{"encoder_arch": "tdnn", "model": "contrastive audio-text model", "dataset": "synthesized solo parts of chorales (CocoChorales)", "train_examples": 39062, "gain_aug_db": 6, "noise_aug": 0.002, "time_shift_ms": 50, "n_mels": 40, "hop_length": 160, "input": "log_mel", "spec_augment": false, "win_length": 512, "tokenizer": "char", "vocab_size": 32, "loss": "sigmoid", "embed_dim": 384, "encoder_norm": "batchnorm", "encoder_activation": "relu", "encoder_depths": [18], "encoder_kernel_size": 5, "encoder_stem": "single", "encoder_widths": [320], "text_encoder_causal": false, "text_encoder_width": 128, "text_encoder_layers": 7, "text_encoder_norm": "rmsnorm", "text_encoder_norm_position": "pre", "text_encoder_activation": "gelu", "text_encoder_mlp_ratio": 4, "text_encoder_head_dim": 64, "text_encoder_fused_qkv": true, "text_encoder_bias": "all", "text_encoder_qk_norm": false, "text_encoder_parallel_block": true, "text_encoder_dropout": 0.1, "text_encoder_inner_norm": false, "text_encoder_drop_path": 0.15, "text_encoder_positions": "sincos", "init": "torch_default", "residual_init": "zero_last", "optimizer": "soap", "beta2": 0.99, "learning_rate": 0.0019, "beta1": 0.95, "shampoo_beta": 0.99, "eps": 1e-08, "precondition_frequency": 16, "max_precond_dim": 1024, "one_sided": true, "adamw_lr_other_params": 0.0021, "max_grad_norm": 1.0, "max_steps": 10200, "batch_size": 256, "epochs": 66.8, "lr_schedule": "step", "warmup_steps": 200, "weight_decay": 0.1, "adamw_weight_decay_other_params": 0.05}
Rows from block 9 of the audio encoder, named by matrix and row number. Each number is 50 + 10 x the weight over its row's rms, rounded and kept within 0 to 99. All counts start at 0. After the name is the row's rms in percent of the matrix's.
# conv: pointwise conv (encoder.blocks.9.conv.weight, 320x320x1), inputs 0-63
conv.98 100:37 48 54 38 46 56 55 76 61 38 60 30 66 40 41 51 45 22 35 53 71 63 65 52 34 42 52 41 61 37 36 48 43 31 49 46 61 45 42 43 62 46 44 48 39 42 38 57 52 49 42 37 52 55 46 44 48 43 39 37 70 48 49 54
conv.99 114:53 63 44 48 50 48 64 46 43 49 39 42 46 42 51 51 42 42 50 47 50 59 52 73 58 44 47 47 49 58 56 70 42 75 46 43 59 51 51 44 41 47 53 42 48 52 46 50 51 45 51 47 41 54 51 53 35 53 57 44 38 52 48 56
conv.100 099:45 39 51 50 56 47 53 47 57 63 74 44 59 61 67 48 53 48 45 43 38 35 63 36 60 49 56 58 51 54 65 52 48 65 50 41 44 44 53 40 48 62 69 72 57 49 74 45 43 64 50 55 49 40 43 46 71 62 60 54 60 55 41 62
conv.101 107:49 33 55 49 44 57 57 41 61 28 52 60 41 48 54 60 48 54 48 60 53 47 47 45 48 44 46 49 58 51 43 42 42 49 46 59 63 51 55 37 39 39 80 53 55 40 53 39 56 35 61 52 53 50 51 51 30 41 53 44 38 49 45 51
conv.102 100:49 57 52 64 45 57 64 42 48 51 31 40 34 47 48 59 54 64 59 50 40 50 35 56 47 53 48 52 48 40 43 58 49 41 47 35 42 52 39 38 50 42 50 55 56 47 57 33 58 47 35 41 51 57 39 43 45 57 65 41 46 65 42 43
conv.103 099:61 41 53 36 54 47 46 51 53 57 30 51 34 52 44 54 70 58 36 44 60 67 67 45 39 58 55 58 58 52 30 52 50 40 45 47 46 43 55 46 69 45 68 55 46 57 60 41 65 59 45 45 52 64 63 43 54 34 53 53 42 43 39 56
conv.104 100:59 42 38 56 52 41 72 33 48 41 57 50 52 53 55 33 47 47 54 54 60 36 44 29 33 46 56 36 46 51 38 74 50 44 66 44 36 40 44 58 49 38 51 46 82 46 42 39 49 50 41 48 55 48 45 67 43 41 44 43 48 31 51 47
conv.105 095:35 55 44 48 59 56 56 36 22 59 59 46 52 45 41 44 50 55 41 48 49 55 55 26 41 35 51 45 62 50 44 67 64 53 40 46 63 28 62 60 61 40 43 43 49 50 68 48 42 57 59 52 40 45 36 67 57 47 74 63 48 62 40 43
conv.106 096:53 52 57 38 69 54 29 38 46 47 46 44 31 53 37 51 48 44 53 39 23 21 39 39 54 42 45 57 44 35 50 26 44 45 54 46 54 45 41 49 32 50 46 65 61 63 55 51 57 63 45 51 42 41 50 30 68 54 49 58 54 49 44 52
conv.107 103:26 35 62 54 35 48 62 47 50 53 57 33 64 46 50 47 41 45 44 44 54 52 63 65 63 63 59 52 35 43 46 80 62 54 44 36 45 36 36 35 47 73 55 28 53 56 55 40 44 51 44 32 51 34 65 47 48 42 54 44 45 62 56 45
conv.108 100:49 44 45 69 46 64 58 46 50 46 38 57 42 65 54 47 60 64 75 59 43 64 50 55 63 42 53 42 51 42 43 51 39 53 51 58 29 45 52 31 46 64 60 56 48 42 44 46 40 44 36 39 44 40 47 46 38 49 49 38 49 43 42 55
conv.109 093:22 41 51 42 44 51 50 56 40 49 56 29 41 63 55 64 59 40 55 41 56 44 62 67 56 55 58 49 50 34 40 43 46 39 39 41 37 38 39 45 61 45 56 51 64 52 54 46 53 39 48 52 60 45 68 50 40 62 55 56 59 49 44 34
conv.110 102:49 38 48 42 60 53 48 41 46 60 40 59 59 40 53 47 68 46 53 45 32 37 48 45 41 48 44 52 31 37 62 51 37 52 66 42 55 40 33 54 62 29 43 51 40 49 50 45 71 64 37 49 47 60 71 41 72 54 39 44 51 50 50 57
conv.111 096:59 44 40 74 36 55 31 47 46 47 43 50 34 44 41 45 62 48 48 33 57 56 46 36 35 39 72 44 46 51 37 54 55 53 35 41 48 45 64 53 58 30 46 77 43 49 68 45 68 55 49 44 65 46 51 50 46 45 47 41 41 39 42 49
conv.112 094:44 50 39 68 51 44 30 39 31 63 52 40 46 46 79 28 65 60 40 41 55 68 58 38 45 59 58 45 56 54 50 55 45 49 56 59 37 49 39 52 51 37 48 47 64 57 60 54 58 40 47 64 52 56 46 69 47 78 47 43 56 43 52 50
conv.113 098:45 38 46 38 43 44 49 63 50 44 54 37 44 25 52 38 83 60 41 50 60 62 62 53 48 56 58 47 70 38 34 41 64 73 49 43 52 45 52 55 49 47 45 52 43 40 50 46 56 49 50 62 58 57 44 43 39 59 48 39 56 45 56 46
conv.114 105:44 48 66 48 58 46 47 62 33 62 44 59 60 48 49 51 47 55 48 59 46 39 37 29 32 67 45 81 37 67 52 50 58 51 38 48 50 39 58 54 66 60 51 45 59 60 50 61 31 43 36 52 39 50 67 43 44 40 63 51 50 43 42 48
conv.115 085:41 72 36 54 57 48 36 41 55 48 49 52 49 51 32 48 67 56 41 55 72 77 64 50 53 36 45 45 61 44 44 46 52 58 62 50 39 45 41 47 58 27 60 52 68 55 44 46 40 42 69 43 56 53 44 66 40 29 59 68 43 49 45 54
conv.116 097:54 47 69 59 63 39 38 53 47 27 46 58 56 38 52 49 42 39 45 43 82 67 68 33 60 39 66 42 50 38 43 26 57 68 42 52 62 61 33 43 44 48 59 38 55 29 42 44 64 51 37 38 59 69 34 49 44 44 60 56 47 46 47 53
conv.117 097:53 43 54 50 51 37 76 57 56 38 53 63 52 48 50 54 47 37 53 54 52 43 40 47 39 57 33 53 44 54 43 58 48 63 55 53 46 52 50 55 76 57 50 49 53 44 51 53 55 42 42 51 50 47 78 26 49 73 57 25 51 32 48 55
conv.118 095:27 52 67 50 62 48 43 43 46 65 62 49 56 51 39 50 51 52 42 43 42 51 59 57 38 79 54 69 42 57 50 56 36 65 31 47 45 42 54 37 49 50 45 52 46 62 54 69 42 35 27 49 47 68 40 51 59 73 41 39 71 29 44 52
conv.119 103:44 39 39 35 39 44 67 65 52 61 40 43 59 42 57 35 49 72 53 46 44 44 39 56 57 41 48 53 55 53 58 62 56 54 43 53 44 51 23 55 54 64 51 45 45 39 43 61 54 44 45 55 58 43 53 59 51 68 41 34 28 74 46 50
conv.120 105:50 40 40 53 59 56 41 42 49 58 41 53 53 42 30 48 41 60 34 54 44 60 48 57 49 43 38 57 49 60 82 57 38 41 60 38 45 64 43 76 49 40 53 52 57 59 56 49 32 66 62 56 45 50 43 43 62 38 46 47 46 53 50 54
conv.121 106:82 42 33 46 47 44 47 49 70 38 60 57 65 57 44 63 34 34 48 39 43 38 51 32 47 60 44 41 57 36 72 36 57 46 71 53 53 71 44 44 50 44 54 67 39 57 43 55 49 66 48 35 47 44 45 48 55 56 66 55 46 42 49 41
conv.122 094:61 50 48 53 58 43 35 49 57 36 47 72 48 62 57 40 49 40 69 52 56 47 41 36 52 45 59 46 42 65 31 47 59 48 77 55 51 40 41 55 53 54 68 47 37 64 39 61 49 45 47 51 48 55 27 55 47 57 47 37 38 42 44 51
conv.123 097:54 40 46 33 31 56 48 65 68 28 70 64 65 65 36 44 48 32 51 42 50 33 49 61 58 40 26 49 53 47 42 40 63 27 45 51 49 64 38 52 35 72 51 50 32 45 48 64 62 57 55 48 48 66 61 36 57 52 42 33 48 51 32 50
conv.124 101:42 27 52 46 49 85 53 44 48 49 81 57 70 54 42 54 45 64 52 53 48 49 48 48 51 48 55 48 43 50 33 54 40 40 53 38 39 41 54 51 58 37 45 35 49 40 47 37 42 45 44 36 41 51 49 43 84 37 40 57 62 51 43 49
conv.125 098:59 36 46 42 46 55 48 58 61 33 46 55 56 29 51 59 37 42 31 64 80 69 48 54 35 40 35 50 64 52 31 51 56 49 49 45 48 61 60 37 64 55 33 49 55 47 46 54 50 42 40 48 42 56 49 53 43 53 62 52 49 35 33 68
conv.126 093:49 63 35 58 57 49 52 37 51 40 67 56 49 55 47 44 39 46 62 74 60 58 57 62 38 44 39 39 60 60 43 66 50 60 46 49 40 59 56 50 52 33 43 44 45 38 57 53 67 46 41 77 58 54 52 41 45 46 53 40 49 24 51 55
conv.127 100:53 58 42 36 62 67 57 58 50 43 55 38 48 43 36 71 40 36 43 60 52 49 59 81 64 53 46 59 63 58 47 55 56 57 68 52 65 45 45 47 43 50 46 21 54 56 32 50 67 31 44 60 56 45 42 47 49 57 55 67 59 71 63 43
conv.128 088:40 38 60 40 67 38 42 41 31 54 53 39 55 51 71 47 53 47 39 49 63 66 69 53 51 57 43 52 50 48 44 47 48 43 49 50 71 40 61 49 65 57 49 35 66 37 47 57 44 40 41 40 50 69 43 41 41 42 52 38 65 50 42 48
conv.129 100:45 42 42 53 62 56 54 60 61 58 36 44 35 43 50 44 35 55 36 38 44 41 27 45 65 59 55 52 30 47 78 42 56 40 26 42 31 72 50 59 43 71 57 38 78 29 37 38 47 38 59 40 46 66 40 48 40 63 56 60 40 46 43 56
conv.130 111:41 56 33 35 40 57 45 30 48 40 40 48 28 36 40 51 51 60 42 55 60 76 41 55 50 43 50 44 59 60 59 33 53 31 34 39 42 68 43 45 39 41 59 62 52 43 89 40 52 59 67 43 53 42 47 58 36 57 48 55 52 50 37 63
conv.131 111:51 44 51 41 43 45 60 43 48 57 61 67 65 39 65 40 55 50 43 43 54 49 59 43 35 47 38 62 70 45 54 60 46 44 56 53 58 59 39 55 49 67 39 60 49 40 58 48 64 47 52 45 51 41 61 54 48 53 37 35 65 39 43 56
conv.132 100:51 50 58 54 53 59 52 53 62 45 46 57 48 58 54 73 39 58 39 50 44 47 50 29 50 59 44 58 52 49 66 60 60 46 60 66 49 48 47 58 49 53 78 59 52 43 55 49 54 49 39 50 58 63 48 54 45 39 53 49 52 45 44 36
conv.133 103:59 47 51 42 65 54 38 39 47 48 38 78 45 53 57 35 58 41 42 44 32 51 51 48 40 43 28 53 38 38 28 35 49 49 68 43 38 48 44 44 59 48 51 49 45 74 54 58 51 41 44 48 40 48 59 60 27 52 31 44 42 40 42 64
conv.134 102:42 34 61 56 59 47 60 58 43 52 41 66 49 56 70 35 46 75 39 49 40 43 42 33 54 49 35 44 53 55 66 43 36 32 51 74 44 41 28 59 44 56 54 59 42 42 44 47 61 70 70 47 48 64 59 39 50 41 53 43 38 47 51 41
conv.135 100:52 74 58 65 45 46 39 39 54 48 50 44 40 52 41 49 49 54 71 48 40 49 55 33 43 50 61 49 33 24 43 57 60 45 45 40 49 38 38 55 42 55 49 52 38 48 55 44 57 36 40 54 60 35 61 48 40 40 59 43 45 56 53 36
conv.136 099:42 48 66 61 49 46 59 46 41 60 53 49 57 47 53 45 62 61 64 55 58 60 69 35 62 57 34 76 58 53 46 50 66 67 49 65 51 52 43 52 75 61 50 59 38 50 44 47 46 47 37 47 46 62 54 61 38 52 41 51 50 52 49 63
conv.137 091:48 38 43 77 42 55 48 59 43 45 37 52 46 76 52 53 55 68 76 58 48 56 41 45 53 54 63 44 35 30 28 54 55 43 45 58 47 29 44 29 64 52 35 56 47 59 56 37 34 59 44 44 35 54 55 46 43 34 61 53 48 35 40 46
conv.138 104:44 47 40 26 63 60 54 46 57 38 38 51 38 41 54 45 43 44 38 50 45 35 41 52 44 46 41 52 53 50 60 38 49 40 43 56 38 40 61 35 43 41 65 54 44 44 52 45 56 51 51 49 53 42 40 50 41 29 62 51 45 35 26 50
conv.139 103:48 42 32 44 36 46 51 56 48 42 49 50 33 89 65 50 39 62 27 39 41 48 36 41 41 43 43 40 40 58 59 42 40 26 62 51 42 40 39 53 59 50 48 63 53 45 40 39 40 67 54 49 40 36 54 34 44 44 54 38 31 50 52 50
conv.140 099:47 47 67 52 63 50 48 40 50 57 41 58 38 50 61 49 60 40 38 61 67 61 74 64 55 37 49 22 57 56 33 64 68 50 53 45 34 51 46 60 46 68 48 66 40 44 47 22 41 61 50 72 51 49 48 45 45 49 40 35 55 58 53 38
conv.141 103:65 39 43 57 58 34 44 70 55 57 42 57 50 55 53 67 46 75 50 50 42 59 41 66 64 46 43 48 42 53 50 61 46 42 60 51 44 43 42 53 46 61 54 67 39 49 71 59 54 53 61 49 44 31 48 40 35 51 30 49 36 36 38 38
conv.142 102:63 62 59 48 39 40 50 55 55 52 49 58 51 40 48 52 49 67 51 48 64 50 48 64 46 60 50 40 52 45 34 40 67 53 52 66 74 43 52 48 47 41 28 78 51 42 55 61 45 46 70 39 40 75 33 51 39 51 49 48 67 50 40 53
conv.143 106:41 45 37 45 68 54 51 47 37 43 67 46 50 38 51 30 43 65 36 49 65 62 30 42 43 34 39 46 57 34 18 40 57 34 50 53 46 51 28 29 44 51 34 69 52 50 65 57 46 55 50 46 50 40 25 46 51 31 55 48 39 37 45 35
conv.144 106:64 46 49 54 39 40 48 47 45 34 53 26 59 55 42 48 39 55 41 32 44 21 39 44 61 43 55 49 30 30 56 42 46 66 55 52 55 67 32 47 63 42 44 35 62 49 31 49 39 47 36 64 57 55 57 46 57 66 48 48 55 57 55 46
conv.145 103:52 50 46 53 54 35 57 45 23 71 60 47 47 42 71 42 46 70 30 48 45 53 47 40 45 60 52 40 56 50 34 59 53 58 47 57 55 50 58 63 62 50 39 57 31 46 43 55 51 65 70 59 45 55 43 46 52 47 43 39 68 57 46 46
conv.146 103:44 68 46 26 37 44 51 38 49 47 41 48 52 54 44 39 54 48 64 66 44 49 38 47 55 45 34 28 50 39 46 48 51 60 43 40 52 36 47 46 65 34 57 57 40 55 43 55 47 51 44 49 54 28 68 73 49 63 72 65 36 67 51 51
conv.147 098:50 36 47 34 43 32 47 35 47 42 44 48 59 68 49 43 65 43 42 44 57 45 46 48 35 48 42 53 39 55 46 72 48 38 47 52 56 68 46 58 47 75 51 38 48 41 42 45 42 66 41 43 53 48 43 31 41 41 31 20 62 45 30 51
conv.148 098:39 46 38 57 44 57 62 53 53 47 32 30 52 62 60 66 63 58 43 45 50 48 42 66 53 43 45 49 62 55 45 61 38 69 43 53 39 48 52 35 53 59 41 41 66 47 44 46 45 40 43 57 41 34 44 43 33 60 58 51 34 55 45 57
conv.149 098:25 56 51 57 63 27 49 52 44 54 51 44 56 47 49 55 35 36 49 32 49 60 57 38 49 48 43 57 43 65 81 55 51 22 65 48 40 51 50 64 56 59 91 47 44 47 51 49 65 47 56 47 56 55 55 46 51 41 52 49 50 49 34 52
conv.150 100:56 38 40 30 54 41 48 42 43 46 35 39 39 57 40 55 49 36 49 40 42 53 62 58 59 40 48 53 50 44 42 52 60 38 73 41 52 51 37 58 48 36 51 33 60 56 35 40 57 43 41 40 50 44 69 47 45 40 35 59 58 48 43 34
conv.151 100:30 57 49 44 42 35 55 41 25 52 42 45 51 46 49 45 61 59 64 71 61 62 58 53 39 52 57 63 53 47 56 55 32 67 51 33 55 44 71 55 69 42 53 41 65 44 43 49 43 49 41 34 53 59 66 53 50 46 65 37 68 41 36 53
conv.152 101:37 42 72 58 41 50 46 72 58 61 48 57 60 39 54 63 47 58 49 31 62 52 46 60 38 68 60 47 35 40 54 41 45 49 31 52 56 49 45 48 50 77 60 51 53 33 41 35 41 55 44 57 43 57 65 45 49 49 55 50 44 58 50 48
conv.153 105:50 57 57 45 65 40 63 58 54 62 43 62 72 61 67 41 40 69 55 44 50 71 69 33 56 43 45 51 52 53 65 44 46 41 56 58 54 30 33 39 43 63 59 61 48 38 46 67 54 56 57 35 66 56 41 57 49 44 40 52 57 50 39 45
conv.154 099:49 47 44 53 50 37 39 47 55 45 50 44 46 54 58 61 53 38 54 74 40 37 44 58 31 54 45 50 53 55 34 48 41 75 36 49 62 44 54 50 65 47 58 45 66 45 49 45 38 63 52 72 53 53 55 40 54 55 79 60 45 57 38 61
conv.155 101:25 42 42 51 48 61 76 46 48 71 71 39 65 38 65 55 42 50 49 48 40 55 56 38 48 21 50 41 53 41 63 64 53 60 57 40 53 38 55 57 58 52 46 47 43 49 48 60 68 56 49 68 51 51 37 37 57 46 45 54 56 58 68 44
conv.156 098:51 52 55 58 33 47 64 46 63 28 62 48 43 38 60 49 52 48 53 47 53 49 56 51 59 43 60 52 45 58 54 43 46 49 61 44 57 52 41 51 57 53 76 57 32 58 45 50 59 50 65 46 47 53 51 51 50 49 56 55 49 55 48 43
conv.157 104:35 54 46 33 39 70 57 47 59 44 65 58 73 50 35 54 55 45 50 38 44 58 59 58 43 51 26 47 55 46 49 51 48 40 50 39 50 47 53 54 54 44 47 60 33 59 51 51 65 54 58 41 50 41 53 56 55 40 55 50 51 50 34 55
conv.158 106:31 51 41 37 57 57 66 66 55 50 48 61 67 29 45 67 43 56 49 53 60 64 44 67 63 35 42 48 57 42 40 51 39 55 48 56 48 37 54 37 57 40 48 64 34 54 61 62 70 46 66 40 46 52 40 48 44 42 54 46 39 37 49 59
conv.159 102:61 37 34 46 40 48 46 53 58 40 41 39 51 51 34 75 41 45 46 46 60 49 45 58 44 60 50 33 58 31 55 53 33 38 49 45 38 67 57 42 46 43 51 32 57 36 34 47 53 57 52 32 49 52 53 50 45 49 42 49 62 49 36 50
conv.160 093:48 47 39 40 51 52 54 51 61 27 61 56 62 52 52 44 44 57 40 74 32 44 45 36 36 52 46 64 53 73 43 53 46 55 41 54 41 57 66 50 58 58 46 36 51 46 39 58 53 41 41 52 46 57 49 42 46 42 71 51 46 44 38 65
conv.161 094:58 78 45 63 44 62 40 48 46 41 33 47 51 62 57 55 44 61 48 35 42 59 44 39 46 46 57 58 38 49 35 52 49 44 36 47 48 41 46 37 44 59 47 44 34 46 51 57 68 48 43 44 60 46 53 48 32 49 52 36 49 44 40 53
conv.162 097:65 51 36 60 47 47 63 35 41 42 56 64 63 54 45 54 39 61 61 79 56 45 26 49 62 28 39 44 54 44 60 49 67 61 64 39 49 48 49 38 56 40 57 38 48 50 58 47 54 43 44 60 63 40 42 41 38 44 53 56 24 56 38 42
conv.163 094:52 42 64 51 47 34 77 47 31 60 46 39 68 47 58 58 45 49 61 74 68 38 47 47 40 50 50 52 42 39 52 57 51 41 54 41 37 53 42 59 72 55 41 48 55 52 56 50 61 53 52 44 47 44 70 44 44 53 38 44 44 40 56 34
conv.164 101:42 38 43 39 47 55 45 39 54 50 46 51 57 28 44 36 55 48 42 39 66 36 51 39 51 32 38 47 58 42 56 53 54 48 54 46 57 55 49 38 68 67 35 57 37 53 50 44 51 50 39 42 55 70 51 39 63 48 45 52 48 46 39 34
conv.165 095:45 33 57 60 43 41 39 51 55 44 55 46 62 58 56 39 78 57 48 47 62 52 56 54 33 62 59 58 53 39 45 50 49 61 43 62 56 49 59 45 54 65 37 53 47 45 54 44 51 48 36 35 68 62 49 39 45 62 40 44 59 33 37 38
conv.166 105:56 37 36 30 57 80 52 43 57 57 61 47 52 50 45 46 54 57 49 38 42 51 35 46 55 60 57 53 46 45 35 58 43 58 37 48 37 42 54 38 58 51 50 32 53 51 54 40 35 55 38 35 42 34 54 64 48 49 53 48 54 42 72 71
conv.167 101:47 56 39 40 69 46 58 37 40 43 43 41 44 40 38 53 55 50 43 65 62 70 66 58 66 36 40 60 64 51 44 46 54 59 53 52 55 47 34 35 54 47 50 48 51 65 64 49 54 39 52 47 54 46 56 47 39 63 52 66 34 49 40 53
conv.168 105:60 47 36 55 41 56 40 67 50 43 52 38 48 43 37 55 54 77 49 44 52 64 38 60 57 46 39 43 60 50 44 40 30 43 39 62 37 50 38 46 46 56 50 71 34 36 75 40 51 52 68 38 34 38 41 38 58 47 40 33 40 33 50 58
conv.169 099:44 70 65 59 57 48 54 54 44 51 43 65 42 63 66 56 71 57 41 36 51 48 44 44 52 56 42 55 50 45 33 58 49 48 42 30 20 42 52 57 69 59 51 63 48 50 53 56 59 26 39 47 49 44 54 46 36 44 36 38 46 44 46 53
conv.170 101:57 57 40 45 51 43 26 52 63 35 25 56 41 46 58 59 39 61 42 62 38 42 40 62 45 69 51 54 54 45 52 43 36 27 44 54 34 72 61 39 45 34 46 57 49 47 45 47 41 56 42 59 35 40 49 38 50 56 38 40 56 44 37 48
conv.171 090:63 36 41 47 48 47 45 47 41 38 67 58 65 64 60 41 42 49 54 50 49 40 46 49 45 49 38 43 58 45 46 57 59 32 42 59 50 52 42 30 65 48 42 41 48 52 45 35 35 68 34 51 39 42 47 46 57 51 44 42 44 45 33 64
conv.172 092:42 27 50 52 63 45 47 54 55 50 47 37 54 52 65 38 49 58 61 44 62 48 48 49 47 44 62 45 55 46 45 59 60 47 42 39 43 63 40 33 47 60 53 55 45 39 70 46 55 70 45 48 51 44 49 51 52 65 36 42 44 48 42 53
conv.173 099:46 58 60 52 46 69 57 48 45 45 49 47 43 55 35 58 48 72 24 53 45 66 48 53 55 56 67 38 61 67 42 49 62 42 40 46 39 26 57 60 52 47 37 50 60 42 44 50 55 61 72 30 44 48 54 71 73 43 61 54 58 50 32 51
conv.174 099:36 36 48 45 45 55 50 39 38 59 44 20 70 47 39 53 73 42 48 38 63 35 47 49 49 57 50 47 49 40 44 45 59 30 65 43 37 53 43 52 61 47 44 60 52 36 58 54 60 43 44 47 58 28 78 52 42 32 32 51 63 55 42 36
conv.175 098:56 50 58 34 52 32 46 44 37 76 42 29 67 54 55 73 44 46 50 36 48 48 79 48 47 60 42 64 43 35 70 46 33 39 39 49 63 61 45 47 59 48 53 27 53 52 45 75 44 59 60 41 49 52 62 32 52 51 40 47 64 70 44 41
conv.176 102:50 58 47 37 49 48 57 67 50 61 59 48 56 61 62 46 70 65 47 39 60 58 54 40 42 51 38 58 62 39 55 37 56 37 46 58 42 47 33 42 60 55 50 71 53 54 62 52 41 54 49 19 40 63 61 44 55 39 42 64 44 51 41 41
conv.177 096:45 36 42 60 36 43 52 49 45 37 41 49 42 72 42 40 62 43 61 55 45 50 38 36 46 48 60 38 49 40 33 39 49 42 42 70 53 46 54 29 46 65 27 48 52 47 50 43 33 60 44 43 32 34 35 52 47 47 56 55 55 56 39 49
conv.178 094:56 49 53 77 58 42 45 44 49 50 32 46 51 57 54 36 52 64 43 47 57 63 55 35 53 48 71 53 45 46 32 73 48 58 45 53 58 46 43 48 51 40 51 37 41 62 58 62 60 60 62 47 62 56 53 56 44 48 44 58 47 39 36 46
conv.179 101:41 61 74 51 42 65 34 40 41 59 58 41 63 52 51 50 57 46 53 31 54 51 61 48 49 74 41 59 42 31 62 47 43 51 35 61 66 38 57 40 44 43 45 68 33 58 55 69 45 61 38 54 54 64 40 53 60 50 42 46 59 34 49 29
conv.180 103:53 47 38 44 49 56 47 39 70 45 43 59 52 37 46 40 65 58 38 62 72 52 49 60 53 46 38 39 57 46 33 50 67 50 47 34 57 46 58 31 51 51 24 64 52 52 65 63 40 27 46 52 38 59 40 50 36 60 55 54 51 53 47 41
conv.181 102:57 42 40 54 53 44 40 61 43 47 56 27 44 48 58 52 52 35 41 52 51 42 45 44 59 44 51 52 44 39 43 52 52 73 62 60 43 48 50 56 57 51 48 48 48 51 55 27 50 54 36 79 49 43 63 53 62 75 42 35 42 48 49 45
conv.182 097:34 45 43 51 32 40 42 54 52 46 50 44 58 38 45 52 47 48 62 48 51 42 51 54 59 50 43 45 55 50 48 35 40 51 49 45 69 47 54 62 42 35 56 48 51 43 40 46 50 43 48 50 65 68 42 49 43 61 49 50 55 46 31 50
conv.183 095:63 52 36 37 52 47 53 48 58 42 40 37 47 51 39 55 48 37 27 52 70 54 49 43 47 45 51 53 49 44 40 55 67 42 75 59 61 45 31 26 56 51 42 58 61 44 71 47 53 60 45 47 49 44 48 48 54 61 56 58 53 50 50 42
conv.184 103:64 70 63 47 36 36 45 46 47 42 44 44 44 62 53 44 43 62 58 37 36 49 51 53 57 56 47 45 48 42 41 46 59 32 42 58 60 53 37 63 44 66 55 41 48 40 43 78 42 51 51 54 52 52 63 58 37 58 50 37 74 66 39 46
conv.185 110:49 50 59 67 51 49 43 26 50 55 52 43 46 36 54 46 70 44 53 66 55 43 45 45 43 51 56 55 59 45 46 49 41 55 45 35 43 37 57 52 47 39 42 38 36 63 60 50 69 51 39 46 60 35 52 54 53 46 40 54 34 45 33 42
conv.186 087:46 48 41 55 79 30 40 54 23 69 48 30 56 54 71 34 45 60 33 51 59 46 44 58 52 58 57 56 62 52 41 44 51 61 34 72 46 50 66 38 43 56 49 50 79 35 54 45 38 38 59 33 38 60 49 44 44 53 69 64 47 48 55 54
conv.187 105:49 44 54 29 52 38 42 58 55 37 60 59 49 49 42 46 52 45 50 46 50 58 54 53 60 44 38 38 64 61 55 49 60 40 35 55 43 77 48 55 57 58 43 57 59 37 53 41 50 66 44 55 41 40 47 41 57 46 64 55 48 60 28 77
conv.188 099:50 38 56 42 52 44 41 77 42 55 45 45 41 63 70 42 45 60 33 40 50 22 37 36 55 59 50 47 36 52 44 48 47 43 46 62 42 33 49 58 38 61 58 43 47 19 34 51 49 57 43 46 47 47 62 43 54 46 35 42 50 81 55 37
conv.189 107:39 68 43 56 48 51 51 47 58 58 32 44 58 61 43 48 38 46 71 56 47 68 50 67 69 48 51 58 43 53 77 59 57 35 65 48 49 52 40 47 48 52 55 51 40 53 51 40 70 49 45 47 55 36 34 75 45 62 46 44 50 37 39 52
conv.190 100:69 45 56 42 38 56 38 71 63 44 40 39 36 56 68 81 38 39 54 29 56 39 46 67 44 57 57 43 51 38 54 38 55 39 49 53 53 42 40 40 48 77 57 46 45 38 47 33 45 42 45 35 45 60 58 44 55 50 55 60 39 60 37 38
conv.191 096:50 53 42 46 44 33 55 37 44 48 51 52 38 50 51 51 66 56 39 49 42 35 44 53 43 49 44 47 48 62 30 38 57 59 39 43 65 49 65 62 55 55 22 50 49 55 35 63 34 44 67 46 46 52 46 45 45 48 53 47 39 38 32 52
conv.192 105:49 49 31 50 48 61 60 53 55 35 52 60 42 57 50 58 63 53 51 39 66 60 51 53 46 57 42 63 48 58 17 64 38 54 49 40 29 38 45 46 57 44 62 42 51 44 62 45 47 44 35 48 57 45 44 59 32 39 47 29 48 29 48 64
conv.193 106:32 41 45 47 29 54 60 48 82 47 58 42 32 58 58 38 51 37 43 52 45 45 52 37 56 40 56 42 62 59 58 58 60 52 53 49 58 55 67 48 50 45 67 48 29 46 37 64 63 52 48 60 54 60 58 75 38 70 48 50 48 53 46 51
conv.194 105:48 52 40 64 55 68 45 60 34 43 50 42 47 42 42 50 47 65 50 53 62 61 50 59 54 55 50 54 68 47 58 38 62 58 47 55 52 47 46 36 45 51 48 37 69 49 60 44 39 53 62 54 41 38 46 84 36 44 58 57 53 69 46 40
conv.195 099:41 48 43 46 47 67 60 63 48 41 42 39 50 40 50 71 44 69 44 39 65 58 43 66 51 50 46 58 61 44 49 44 32 50 44 38 27 40 55 36 44 38 46 62 49 53 58 64 51 49 44 55 45 57 46 46 52 55 36 40 56 29 45 33
conv.196 098:37 64 35 57 34 59 78 56 44 34 50 25 40 63 67 49 52 53 57 51 53 47 37 59 67 52 56 51 51 38 49 45 48 43 59 50 49 39 43 32 59 44 58 49 48 41 35 43 73 41 54 40 53 43 55 71 44 40 24 47 42 74 36 40
conv.197 099:46 69 42 53 51 44 61 44 43 64 37 53 35 56 48 60 50 50 25 53 40 43 53 49 42 47 36 54 45 65 50 60 37 38 44 35 51 37 56 67 55 43 48 45 40 53 36 45 50 63 70 45 58 48 69 37 31 50 61 48 46 48 58 68